{"dataset": "read English sentences (LibriTTS-R)", "n_mels": 40, "codebook_size": 1024, "norm": "layernorm", "head_dim": 64, "fused_qkv": true, "parallel_block": false, "drop_path": 0.1, "experts_per_token": 2, "batch_size": 256, "lr_schedule": "cosine", "final_lr_fraction": 0}
Rows from block 5 of a small self-supervised audio encoder (BEST-RQ), named by matrix and row number. Rows with one number within an expert belong to one neuron, the router's apart. Each number is 500 + 50 x the weight over its row's rms, rounded and kept within 0 to 999. All counts start at 0. Numbers have three digits each.
After each expert's rows are labels from the 100 clips, of 14848, where the router gives the expert most weight on average: "strongest on" is what is common among them. Only what is clearly more common there than usual is listed. The data: read English sentences (LibriTTS-R). In brackets: how many of the 100, against the usual share in percent.
# router: router (model.blocks.5.mlp.router.weight, 16x192), inputs 144-191
# up: expert up (model.blocks.5.mlp.up, 16x192x192), inputs 144-191
# down: expert down (model.blocks.5.mlp.down, 16x192x192, transposed), outputs 144-191

# expert 0
router.0:556570506509536476399542457503451477438544589467531530488572491577494485487558550491434423560595577422511510543581532478560471410558460548510416
up.0:529452631598441531533484506417542525466402518533507425528525548536544568491476467476416486554506463442547623550511523471476585453441455400533590
down.0:536448479469414488501498568523432551635468471510444529410528537498496566528519606491446469519544471474437467478524494554427403519470360540428522
up.1:559468433486521586590421546593453455485474367526533450448462471473470495462399429553459531486547442441551437468424495479417528506380573585452538
down.1:466498505447471528511477526436421598491536520439516461508422444428537543467484505415490464375553561545514547580477562496417409514495506502382568
up.2:527582464446541541456451523490460501467505384493441598497482457404497475488485470504472493509493476520520442532479428556523512536567534490507546
down.2:476562435550532611444519439466465460471480407499534495579503429499555481563421455427536468524568504499481401489467515478473528505535452453483562
up.3:465495591548496566479519594496408463503576482517535404468500624417515555502446536508519398423494468474495530533455416485521593577485546460545467
down.3:586356480543547499481452435552516484546452535561504532519501491528459574557476577469430507451486513418436581476516509556397556487452542543506476
up.4:508512540486569494403592469500508455523470578472555425440601460472569507479497493468534534500492439532501563546463535509505567481516479413538530
down.4:510438373484588483609424523545492447506494458566533511479489486478546496551579521432553473461471466510534481465550471519464472533512427545507495
up.5:523410474550576535510443534584491458515526467537474400525518508452533461504419622433502471426468445432541510484415516456449588495405517502542501
down.5:518420539527543482490498459504475527466504577494517559482502402520475601566473635407463464477525510427500515476512439538429450494483607563431549
up.6:428471523495459531531356581474572423489487494520494512511406459465485471485514548491572505539491536606512376400444444510415580482416501504531483
down.6:497425414490440548501515535467393512490446501489562480507445461546475487540554586543501486508464449549533494407516406411533510487540486499549500
up.7:470466543490570511537507436482492468465501464505523466528556566421494440431558519484527449494458491574549446429511465499488496540576504433490513
down.7:520417467508433502569487465467525509510523492501447537610511398452520440490461449379491467526510503518600591465469536462487537549515460515541479
up.8:509469446569582547521528449555510340448460466499525489359615471486437511509571481600509551530479540485495572489521467528440546518466561521491516
down.8:474480511523533402567585524481489425484478479485503523516480546522465423485512556536532517536497425514483546463476515440587567556466449444486561
up.9:555537507483597551559488508492480487420559414522490502579435468572562401525428587441523458526536542518522443479492476479512490464530502575477440
down.9:487486621540495588519472559582424495486441498505503482512482524489481510401462439451551420543504502418533437470433425477486543551482520559435555
up.10:551560450466548480521467567599486424582488486498494464428494524473548600520513489451554479467489411473466560487499461545584490587498553535538410
down.10:477493420498445421521435467495417405429420481493462485555495454448539439451513597468585442511425487567491595502506482468532454515503482423592532
up.11:549429453552572548561477454464425416516436384523433524499495398508488498519429537411541490521380456489570375449477476449490574476498517538496574
down.11:529517428491499524553499512549422465498436455524421475470437472481476508565542635508483523423476432551587457542488434460574413501374542482552453
up.12:513544514513495450443460537492441574578482435500393447445475520439495564473455486533514488486484461475545477407420461629434515550512463393449448
down.12:510572460503485541555477524483435507496541477445504461557479515488533445526472467446586412510549603520499433438493449539408588479499463545458491
up.13:564505516457547570563491542627445440463541449461545507495502490503479495447561506532462457490549341474464548539499510566515509569472489524432543
down.13:458508473507512454469538475429541435488417481518439509513425443543479533503450578540533498424556492479477495522539569535556525460454562465488547
strongest on: the word "said" (25 vs 9.5)

# expert 12
router.12:544407590495491502409515401558486511505477450489473552462463420490463546475503468459594398432449435510511459528509514474444583430505468472624497
up.0:542524508420560566523412479439550495393531459464547525385451537504620507533530542503462386405539402513533502551456561512461533431582493410522492
down.0:445569461495540442520451380499472507442500530436513578486571565523483515495518567533436471547488515511515445516532460532409457512618508457487551
up.1:515439538423521558529493483559513520573485534529511454550493475559603539527444516543494468531533486552361568445445466457463501475563483535472489
down.1:561482564526432516479562597521410538602503472559477448428559473463471475534558449544409454512506523475491504588454483514577425404381469477417474
up.2:535456493445499521518498540508491443579583445538490463461551488455513570554447533487504511475504559544549479558520562530539415458496570561467465
down.2:522388547551431522462429523489489562525495503620603587573425433530450502520482553460461496481515605496538503521556526509481529469494511471466488
up.3:436549620444528487461476465497488539488481467508389554431465464470405462484544495478507484507556543447465566474478571539482461471570494532470513
down.3:477531438583510483560526560438595550602551428520543474510456496368501447440550458528434557464488547471563475549552512511582419491515485463459457
up.4:493510491490507470529585451435548495415550482472505544471452477461502434481623478499394454481519450437421439493508514534507475496523569449494545
down.4:562518467597522480523406481437512502447550476482504445597561517477525498599459498477458426421487469495510575548480420528499457490462518417501493
up.5:579515465518509459490546555516537547483574496590635440544461635486495547495521530542527447571497495499469459481540468502517472471494457470474501
down.5:483513523478470495475560489434487480516496434525527425546559535453521474487494503555469460505556520472517562502539505494499399513518429440434447
up.6:502527502448506477505550510522462555560444508544437434546441534467550487444430554574509592478471465470481534550501536465503442476553505500501498
down.6:429471570531469501443432530415466551528416506531502447588537473520455420503519409506484422534542415537469456492434502553479534530464537550486608
up.7:510489549541487473506391496507485546529572499573465569454472624541437550520509616457445460485491548482482484404491437532531515584481479576491471
down.7:491559538536567523552559545542499464494518585538453504485503579520410441516603490550457420502452468458445436472510513456445542527569432495494544
up.8:481466543584556527461462524548462413489492446564540478444554524492541524496574519554408495468435487411475440498555530490460597480532517457495548
down.8:526453508517551542502494497545460559448514419517457574463461511482425459426454455452431684417438509473509458520572497422546417575504443532489519
up.9:519487438645509530553550564414564424476507499459512470573587488512568488555537507532406603439513571479481574526460570471520515505544592544494503
down.9:550485505508484510496442483473505440381556509489521439522569426547536509539396547384441397414445486377495517513465537480564470433473493534486573
up.10:549443499475649528486548547593503520494494432546567419497401506521573521488433536529528467469471458531475425455581526478482573487497507520561428
down.10:451498507463490503473534546543481558518527456416485531519556542543371469423507474484513455505544530590470427420519439495594494547418427510423548
up.11:542517370442460445552528622540563511495570513540546511593421563466523554523461500583527419504539480447436439467524460539463456467472459470452436
down.11:412426474503524383414514589504513527487405544556476541548531429464525469469553588467515389570430461496394564501600540566453526560527475435557575
up.12:452518539502423543483464540466506554470565511531470525546475472479468501427460528479497431497555506469619591538538427521518457459504416417474446
down.12:449551492459538526523551463498468492569484525550538589502389507420581560525491469493431521442483443492514514488455543569470510489570556483442409
up.13:489454526505477521497428536426529406469432574464580521468591562568504474550515509496454507505494497526498531481407618598483510551571553621460553
down.13:461472506531373514555486537422515514389508524437566515599471483570406433498481486462474409483512502398475458471402601564531444586424503545490618
strongest on: voice: male (85 vs 47.5)

# expert 1
router.1:526433501570462527548570536482483496481489505541473450481480488574434471446482467505444460517549535470488443523546561415480581376413469578419525
up.0:508499449502488538431484508485506485437420424500414502467451502406528450456544553521496468369458440515546526467442434507536521606526577555540474
down.0:509439449449511492488426499471500534435499481451489536571545502533489428472562534452486373460492399553457461520502452447521486455538445504538500
up.1:434631489466512443441475446490463527587566565501470487389513509513451515581564448519545481567501378559472495547589534492600598504467554438536457
down.1:410476489507578448517501542540598454473517602406431508541572473473443572537532489572537507574529511451443531541499429470464523448493604519509533
up.2:470621608501457589446542494610501491483534541387478563498429482492464518470453463421529440530506483485523508546449430462575574468424593478563488
down.2:448527520433527450416464506496448531485448485421506453613612475461471458523502478433404412472462442444497551590466577515473477467489553532519500
up.3:450471389480513415509485420517508472433498457536512559538539435545590507470509587520507493549487526597425433474552496464500519493520506524487489
down.3:470536536469476511525458531461551474430562572483521468452420565495515503512484546593527498483499615437484516439481448525554423440489432530529536
up.4:565520543457398503497509430409486433491505431547530519550432482494503544553504514491451456478509483487526496488503461471528513576508512490544532
down.4:537555510502485501483522532540595527490525518385529523467546513472547561515540369468542494443479465446463564466487530509570493549545472581499499
up.5:478446464527584448484492521486499485529522538433581481522543515524536531583540551477547503550535347542456556428517527605423499439443520521495504
down.5:478543474583536503418539404429493508441541604422520480397476534451576520553499520587551570512576472501547517506475472485447525462436515397596516
up.6:522531521546414511535388563486529523587498468478478508446482487405522499487495491551560510484451499585513446526456421519501555624455499495522505
down.6:511434418633448570496477535398517555456482495497606548532463499475571459554506582534554595482480508561497478417452448565521372545528493558490518
up.7:393524431563531422461392487514503430482547587528438588437519448485518468551560545517539554639474486589497485499492388473524554481484506510554423
down.7:496468448489566510522516485486526587569519486461603496542467439489500427554470651517559502564545558541502523318477439500457530558499535423562504
up.8:435515509448485521547554525495520540625458487551546517443441426477491570562458532516469496465490462441522468510527474575505584537437551534489543
down.8:478446445540433448418518601482575539452509516450536520602490394539408484479545496407612435555498522456484541448546480490508569519511421570579572
up.9:491462527486536370541486458560518545567457486473507436446483515466463526447526487466565478540530483572483447493451501531454491514497497476557478
down.9:499555497408431477586502486467500473532499432445416472523558518547503529440510418542490482602534502445513498440399471474576501550460496625421553
up.10:500487525541574399463513464416446438460528574430547508488542501451503493574532522504621519518444424578465478448498480580492567474531598518547499
down.10:553484421524574560489432451448523467402552496487539434468440503543592478472465565473608490535562438564570536519496550457449619468444493452629532
up.11:478497650547430422510561522506461475572544493520461454535476461460523493524433495546581519485536463625423462453507524533541535578526527550551508
down.11:494363397378553479467566415436493389499582464486490584539523518469509583468441456408518478415521531507443500490533556474516440423513460572507433
up.12:464528436516621440484453439488602443462502612475517565490469512429528526550496534522562476579481444544450515531465441543525533488511492519610501
down.12:577477481489566520476485445481500518482553424508520521424422502485527543379513511412559538507575447455498531535573450480548604440445432539549529
up.13:462525529483507496452532480529412509505595402465550522455460510513484495500473464458485496536527473432484560405643492518578507536522548509480511
down.13:484435506569566482475604470520535516484498547508454580478539469491491462493522407494468605522489458391435624493435475508532559549669555559594493
strongest on: voice: female (83 vs 52.5)

# expert 13
router.13:485524530508438540434516464469548573564472501542385597528536453487504603520482503423516476450433540395479507510433546513447461529446564518539558
up.0:511441508569459434437438569463447516480562385565436473547466483484492431460513558515538482569512556466598544576618404491560544500441500468535419
down.0:449497453503412503599502455551543492535498543468446558530404567471514465529447445512565574514560496593501464526500409462496486423533498503491435
up.1:455506577578495479494496435554509513443558554417460510471500461492488489495511466440562465484458513485586521507489447523610571482451474586556393
down.1:460539499561553477468552455382468511494469467536534474501469467370466470473433389524580604512572583503553571544492446551487506482516454484501477
up.2:546456477542538623535495529508458511443560368397538562612542579524475436378537553521474510529433540552532479542608441555597498427490420508476455
down.2:466491526453464506514462496475423502518533521448518543603537552535503500484410551468525453556575486510632450497430540553453498489499488530428447
up.3:533515521408459494521423489604445487516606430586492501408537503468461511391460499495526463406420511519520469515568521455430538497441369480471467
down.3:476513482547509506469438531513520465432493541476542600489503570533543448457520543510463358551523495443432489502447514492580441526518506558413505
up.4:469449504472566486465556386404431457513526445554477488523452509458526492572495501474571472519483550552528474515604614462452553489513494482503428
down.4:504551517444498523484544474464557478506483544603597499537454534517512513559419487416478566505472526444484509494493607503484516494582559512442439
up.5:469529547516581460432574530549492480459507577527667498458435551485525506453561422578541516556596514544506425479460419503544569430582484445517536
down.5:495545584470537439421539581468411492507461537543586470504453557494509535462488525552352549520531504527471471547516509514548491572515513422508552
up.6:472495515550440562556540493514486494445523420455528512507509506508528460458567510478441398467503537452608425548533448533550516542444384447404518
down.6:494494477549514391448497503522487525555555446523528487527494504380498469480472457445534437525598584537456513496541469553463397457540446501588421
up.7:565480432521431507433467483483544468521461488612469578452342492443485509463551476538428457404437449459462411554523525520406518490453473507557399
down.7:501441473462490490429389652527464528564484560439505487457474578507499391567543533512373438456527474457453479420518455506507418514513510598508457
up.8:529448480441524473476485462492516454444540408472454562499476576353566499402616428477479510417515460503530526507522556459506469521436495530498411
down.8:458482488505531462476425566586529505407551464443512510576450525490485423529458583482392547464529514461469555537477414500512467531522479504538403
up.9:471492622540498427510449576596551420497450566535536492512448490517425483519558532507684499520404444541417533449481520501498579465518475549552517
down.9:461599363476478621509522497472543527427482525445513469577438411469491444436560484522517365620547465584432374464521427445524514502454547478451490
up.10:427468476594441449534456450562479472485576550528467426427416575541541530556563466471571479498411518551468435501541529472453591493468474496580478
down.10:543556567402562526484615449486658492486372606553553568482502447410514582518411481431535456570508450521534463444451561534498507490453553539551491
up.11:484440504373527485558484473448451563492505465531465464561452469407486435507476498470525471472438498474474385616576483556486521388471420481505534
down.11:490485509434555478556495477485488508458452507479551498441446522572490518519461574462556555545548520548527608535599550483493518544486538552493520
up.12:453397548539478569564451370440479432492523516438509374534446565503553451484560476512463465487443457627459457474523480414550547541416507526563503
down.12:547467507456487481452532455387540461380428547505536459494557442460516486531434472373459445566521500433508460486537618634514454549496529557496530
up.13:544447568468533557495522528426498520488530476498459488509456465483460515449463433456510450553403555497535418539546504552476581473482498496528457
down.13:506410397503578469613568546516501422504401441459564563487470389570509504479441505394565550607566463582489539446569573508475522582538493579472437
strongest on: voice: female (100 vs 52.5)

# expert 2
router.2:563492453535522481409581464530536519513498481488428427502510385388537531597489501523519524526454549471540566430434458516476427446514479378526555
up.0:526466487461556549564527611414479444517470496540567494541552571484579535461405431484601483485427525465502516482537569415521538388557582495510432
down.0:498485525515488576456399473426415553555536543511542541447519623460477571545530627560443474448546504490515550531468439543454526456403555495338494
up.1:455457538434510464477490474496548489513500520578556416447478500442502562485511534491537438504488486502510607407432540532573549517522647560455543
down.1:424588455451544440583504558571481408448494453580541539507456510520491507499537535455439415512353422534496436518579480375513465534564503477523523
up.2:482513508423508495590472508507543445509435510531514431436562505532558414481469482489426463452381531490574565600553598466510536523443515475527510
down.2:523547543534522516423476580500519573468523479490517603545406480446451470599630531523536573557575447491617476479428467501524540513476478422411451
up.3:586462474438463552499536471399520449431544440517504505546486457380432488438633543511487488467619514569559411462479462555565498509601546489499554
down.3:398553558476507479581525483514525471508442519679526546517427385479469541544499552448501378458403444464442504551481499456416515471564568555471623
up.4:594544457464409533570427520521521481474485443539483508509463512485604546444424501543539473514391573522441530609533518445518541498433526415559531
down.4:609574488497513502605552463581466510486535553496413462378515556563488561539447575517412485522642482523484466485497544485481464501439492486483505
up.5:447572495456442494470450430498521502506597527507559357496472511408538513430510577565496461468477566544523548487480451528489511587545566494556495
down.5:472496546412454400542523491580508526523496452557468497463554506562506461446527531484459517436516569496524463465556452475560453522505547573562515
up.6:498434500569501582496348506464498488447436566540513469452517532599391523576489452538437479459444490486536476475461538604459523477464471463492573
down.6:492438426453494567434437501434474487557532472465528539532486559518667554497489474552585401519515624518479531548493533461485556460501523431568414
up.7:576392484473481484623454396469467466528481558438597427463454490563400511464448507432582461516486474518371500457556518474522558425502539515605503
down.7:565516587465463457562463454529452627481492572575506508479475535552514576494460532432497549449446543449553559541546551594441494555476550527554517
up.8:508479464492496455531498573470533517438589576485592506523489556536420476420497578456483407477573558522448502501565552406585517450513481519527484
down.8:489506552514492481492475512485473534496451638551534456529466451555403467463510555507564352514478480508417496455509538491463610492495516526515560
up.9:556506466475497540527475544550508465516446457504536467453563469454410592525537507551479501447514451522441517507508449471502513547513505545468501
down.9:492502404553428531501623485439546482431590464426441518420523521442476496504459534523506565433527549678379473463520574471486437612441476529547445
up.10:500512550470380565461445528513532536403477524521548522498566608454421561471505500543503489511491455510506649523511551479480483461448502514541456
down.10:508529476506421420501576632583659629542520572478522536534435459539479427482480481543405518491471566465436452533491551489499453409489541566532493
up.11:494517529512509513530493513567587457388532484505472532433467466506547466529523419519488473466497555526501388441515505539550543557514561489529481
down.11:548472455573437513491455514479516559530406467431637505646449483486521565549431506556499518486464518498547611473464508561456479455444571519507549
up.12:544494567543417510557522415486484473441529573523501555524500557430523517462523448529517471487504460577477495465426566491488497541424438472559518
down.12:400483536483509506537524535564614465496518520556490474518534465498381539535553426485491534445500532479540579451436477432499448507492543523531458
up.13:493497597473564558529501445492421513469533483478500409467606557619564550564528585476548398454504468506496482459550488479505511441532524522497590
down.13:582488483511540451417520527534387476568489567486502431481505495478497454606522635497431341529571479515523458532527490559528560551456504435515466
strongest on: voice: male (87 vs 47.5)

# expert 9
router.9:433437484535490555595399515499480482469520455550532483488527519509451493521580449484461576522469405585521506550436525397565547589541526488537531
up.0:524594552554489536379527437494445511417476522514578529413564434486479562481513456525531480509484482461558554545524570504438659424552452458477526
down.0:604541475460497534499427556555511508511500502500571452514520558453498423519445483518465388448590489544516513349547586593464463430574527481403413
up.1:573511495533440472417531510461513574561462506538500536522608533349517573490547497479360492527546518537519613503452445490509537505494414512444482
down.1:528468505462481550517457609628493450613537476546516434516443491512532391458486557452485422429474525533462491465541488411467494515487489479424468
up.2:491526441405486533483490528512568517512445502478524418475496490471519508325513455467414466442519427452527483568579536571514452480454436405584455
down.2:429498437491584525513597503505441507474449521456515491463525483427488506515580441478531427510466441603511520558544545471536557549467524405566499
up.3:513574597497490544420556435469456469624566500511463484461502494527564450468412599469433463491408469410573500567548465524610468444544516544479509
down.3:475395541474503461539510458580509484425476468486557637467462561527491508472532459517482501530529575559516407545450453544513481466486447514455534
up.4:566455504490446447418552508570490510471426506486416511563437469453459561496452555417547462399426498387502408425488557515498423510490505514460491
down.4:474474546547415554456514509528523491499548445480539447507499428445410541471487425490471522468484512415550405529510487413559529447468488542530541
up.5:529488593540490555439538419464566517437526477473432461459479513466471627469401528511485439419522496377552551486578567576404488425467536457443488
down.5:498513435566560610444509526363497501415599485450549463490531556488509553487501487530514438501611534542508544469460465487564565484499498482506581
up.6:466479532493453458450497371492520431454561483512524496517554518522545473532528397575501463431464566397495439459493533525589445513539525618447508
down.6:486520405430551525542514519476472552543568479577553569457559531495546557405534474523511383638527482551459573496497525573495551470468482482338538
up.7:489502570435462533487411505460465480496607528543500505590465507498558493534475543534491458458511672466491549464541560491461609463382437485479530
down.7:594545567452415551525574516491455516487542480524544529470429572466507507422463550491486410516472512495498541379504539514515530605489493495391526
up.8:524567510510510478486525515495419405497604528540492528470487613473532564503448482634575484434549578491518495525511490473444637456519485502446472
down.8:476457430486459506477528547460579454455503590474494580515474516483532591503582537561550323507549550528491511432444552527519477562491531582475526
up.9:591491519446514506371585393525471537568533517430375560546471506536551585565492543479591458440421578387547426518430440541524527417485549479616470
down.9:527497562460469512418512421467541542432417563475424475581477432492524568495444530526517226478440468455530546522461605536493535439426456534578449
up.10:527414563534480539428511526523525591482459489444501412551502473418469516408495494419506469491416493425548458529498555525510456477465482429603480
down.10:481482484497555483476533579582523599530569488534616604533505463408495551482523503518481561515571562507457519552499486500476494481456493467575486
up.11:556434503539488515389592511532497531444412532461477441582507540450471497470438540473505441397451487394546442470487584522467467472480543484433522
down.11:503533591508385503407528575492454574487456507400497459439476498414456492494504485454457521465465509458607459501504490517550472456463510527550475
up.12:481362545493609436538499593489424563492472503415448470553454584561471442419433499468479464490431494426507536490461533523506473502413537438555552
down.12:507491489493515465469594449446491582556451531455634534514474385486547451507513603465456528564545526498479470553568503476439453452583426506467503
up.13:509456516462521515449644466566552529505443510501491475395542543433541604560415534483516477505541420478455580493491599554491446487558621434462454
down.13:508504485533552477402583469465489428474544439564575535603445511382545436433531555552540548588516529514528491507557426364563555520481455528466463
strongest on: voice: female (92 vs 52.5)

# expert 4
router.4:508494525482460523357487483473429568583520456483481443538526486515613456555477516537439526495457517412512540511499533608469466482467468403456413
up.0:471505547443443494530480428557508525481514523552499562441443466568541582477515628426477447452459452444463467554448582523606574565536433590549429
down.0:533505508466478482445503462414438536413573447438392442461458512604576446482446522472597447453469468514572515462440485602535466568447450483468478
up.1:474449526523475433480483419544489549523482483640451525469555530455422472491537578504515531424458515522434566497471415424481513528410554614448459
down.1:517466442452455433491490509628499575506568474487442445470465581500453430501549562571401482459442500498474477531600525457485497510560570475455533
up.2:520439430521569513547414448438553426473390500476605550423567533545403469402461481487482498481459509414447501524491578486496517454552585507472467
down.2:522502570483531440488444373564495532505489480496464539425468496463509491586610618511459496451460515480484495504472489495512575517426605531606485
up.3:543562520494494439540472509566485512492578528499420354484591520558451464482475495422501470539487430541542511497483543538474490495473551500550546
down.3:408544486476550475592459418500517505463496493468487538490413420508478510522484384432535397498427509479562455467524390500491507550430526449511631
up.4:472443542517486499461364502483475432440478585554502498525513520576503486514482461393514445453495436434501522533485558500583588488466525551464456
down.4:498460492538582486486522524444515510531463496465514473482424486590595536505491475420494563554547426457535426497464545574524529566554428478485427
up.5:525426595569591494521596379449519450478473612465492449461466502540498507584405566493551496500428476522536468463457596482554550504425525518593383
down.5:490445500517449521506386540404500500430481441504503551520463475502510484540399446424476474509493527494562546493503552538477451443475489431537549
up.6:439423568515539505559470577500472495546571535467512566411425478568404475504473464518502475397537436524467561566501499537521569479428581487457411
down.6:498583548576592483470556434489492404580472551579597470539425397469489496597440444564549557442487425501477534406441496435462408527473452496443471
up.7:587462472548480542468472612525516418399483451530442501494426489500596578533409478425465472425519521508646477494464527463432518564423468402590478
down.7:516441526596451523546522458397532405464471470489466463362521426466469542454464449550583509517430527501462452445469470448494643534492521507527501
up.8:514461456454424529466480534498524546527630537498474547465524558488515438513370522525522453498562547601583508513547588444538514421494432477424494
down.8:592425386560472523551537451391482511458514574506558483437481616548556529488467478584639534513534502566429586449506481447417531553537494444388496
up.9:515541507456500472500483569599557469468496576493421525461592432511532439452469533443474473470450495529473477510472590490539510509460509579451476
down.9:438499476421465435416440460546468457496453473511505586517438535512470494435451523408462408493447433440469468370456477538560469566472469520526458
up.10:523435479531383426548435488490531498447483461595537444545429548502545476481532555579544467452515551550425466455567516467432552538501464451589560
down.10:473429467472527631461571524412461412555447420430535417557469428505541526451473434491557506486465425474525496465435478443562523484488430513495450
up.11:493492536516498522562434438488551490436445535528484420475546554577462579554454391556513501525437615476451481483534498495556590543528560555499504
down.11:541597582453411515464536471497466496581530455567541512534364521522526561531457563519449411541481498415511478512524475513578478521584504450552481
up.12:462442496312488527544476512521467548539581459588513551419464434540498520483456540420488468536525543495472468518573602422558559516499519483517556
down.12:629493497573460519510565458487438460527402423515498487422467512545583532521508515544545517458522511441470535531468492484481572522488517521577545
up.13:434411542499428495512445509569619573498540577552457423509416487575483503428434515477478480519586451484459476536449493508515515564382587570524580
down.13:577561487468520485435430490541549521462519567537570578484514506474497507538472484476410435429504461373399495440515535529552487487555534537468527
strongest on: voice: female (96 vs 52.5)

# expert 8
router.8:457557489451475454566517550536593462441537559468578547523484543437508422404494512570496522524533534519456562507527516571513432556523485487487425
up.0:538452553569509577560480476388470439421563416521506528508572517480480473459564463501557474510465508494474451561445492493515513552560518563485515
down.0:439495467454523476448459416600503501430589510547585491611504426517506471559493467447444387533545443522521504488455548530563568442493520482495546
up.1:429428572578509425491569529580462558513549533543542515554500510491527533542441444468479474527415463425509604568538520428505519415466480520591488
down.1:541466397597507478621514494509540469548424526542455537452577479509497528585523484519503404503485543452494457556467510569413460441474559554483539
up.2:477551429491481488440478481526499439433563540569481530443455569439554422586473507593469478465511532496434551484429441524518506492444532517477376
down.2:558372470516500548470500539460451565532496515530480510539399408592519511409519580438482556499460494530521431425580540425547467491633442535499581
up.3:483519470546470504496476495521451500436510555513514557511503441543467523517554433527560520562470498534475520545469568386487540509555500593514512
down.3:549446448531473494564465419601530516492495455495457616503511526539511517540534551551426459484532506399405508466438518522452466503500486521391557
up.4:497407523491608514558565498477453436596491511475485468350635527508536503505451478452472437492496550435532481585458391538534574522413471512552511
down.4:514554443525527361495522466408515471425415560490458485541418508573496526546478516539550357588468508476461538484560506492388474496528403611451520
up.5:522484543421439551524450497485509481450471464493412511421492505559511464509433511514477490422534451442457531493479606459539453516553568531457452
down.5:504475479525436557423474546569396493490460496576528492504441463539566460420539638548585463604558523493477378422618456437559537566451409558468531
up.6:536595481555556524562489489576479423410552580493472507506531562578423532544560466503442465535505502406518566543494528538487521548480515504537476
down.6:509552566511564503506570460450490428461499523494476407469511509531478532468544515551539456590440480453559502533594511485520528440563489520523519
up.7:440539534484507484466488458462488526433465530552520438368570525496527557504520544493416462439456393475624570633422554477511535480463558470497486
down.7:500440472508521534499459473505482394518484456550473428617501559578528551489487484474531440461536530443482483508474545418545478548560483545455535
up.8:459461541508586553520462472544462469515452475507498510411550456479555446551546514499469478368542452546571470519497563510536520502468608512549504
down.8:438560526474551521472523427484527524511421579473465376420481559544434602533521425526461557489510530415514459515548565503469489361481525541470574
up.9:476525536487564505530454498501490529479497455506445462520491510418508495496454508495505482350474392494593503542510473520550540501404620557483433
down.9:512436437467494538503509488495464394580471473487490515446448438583463526509540581526591405513507525499462518489498550437458511543594555533456549
up.10:552504523452494527516466454566465470434573502469467495423543478564572481487402492521505483459494557484547509505444513541434531494521540513544462
down.10:561516577505428604484505484540505516493490530556531500480494526414464505416524513573522443436440484604474412490513390508471622505429514428537477
up.11:567538540403439549528456448501541519514609412455495479501483485520577433524456521439510429476490484498488481489504591533555498430513557523514516
down.11:568480550493466526588434549549447529471499483491536488451526511441478444533571541470589384499537474572519559394451519526530490562530513397491512
up.12:579546564495511617491491498414503470523583464435478450383527428468542635494515527517498451499577466532535491578543452533501549459521499444572455
down.12:504495422534523383498452573458493491571419498467503543539477462483498519500473467394443499508441488551450508600507422511481603494532441559610461
up.13:551509612481556534540503508553454497496460428512525454544484473536567412523445495481536474462514487534619515499484569521474517525382540477421498
down.13:511407504458471515539442480554466578507509502499485500512463504514491480581566529468636427483550522474423473490452403515443497541523571461499509
strongest on: the word "said" (26 vs 9.5)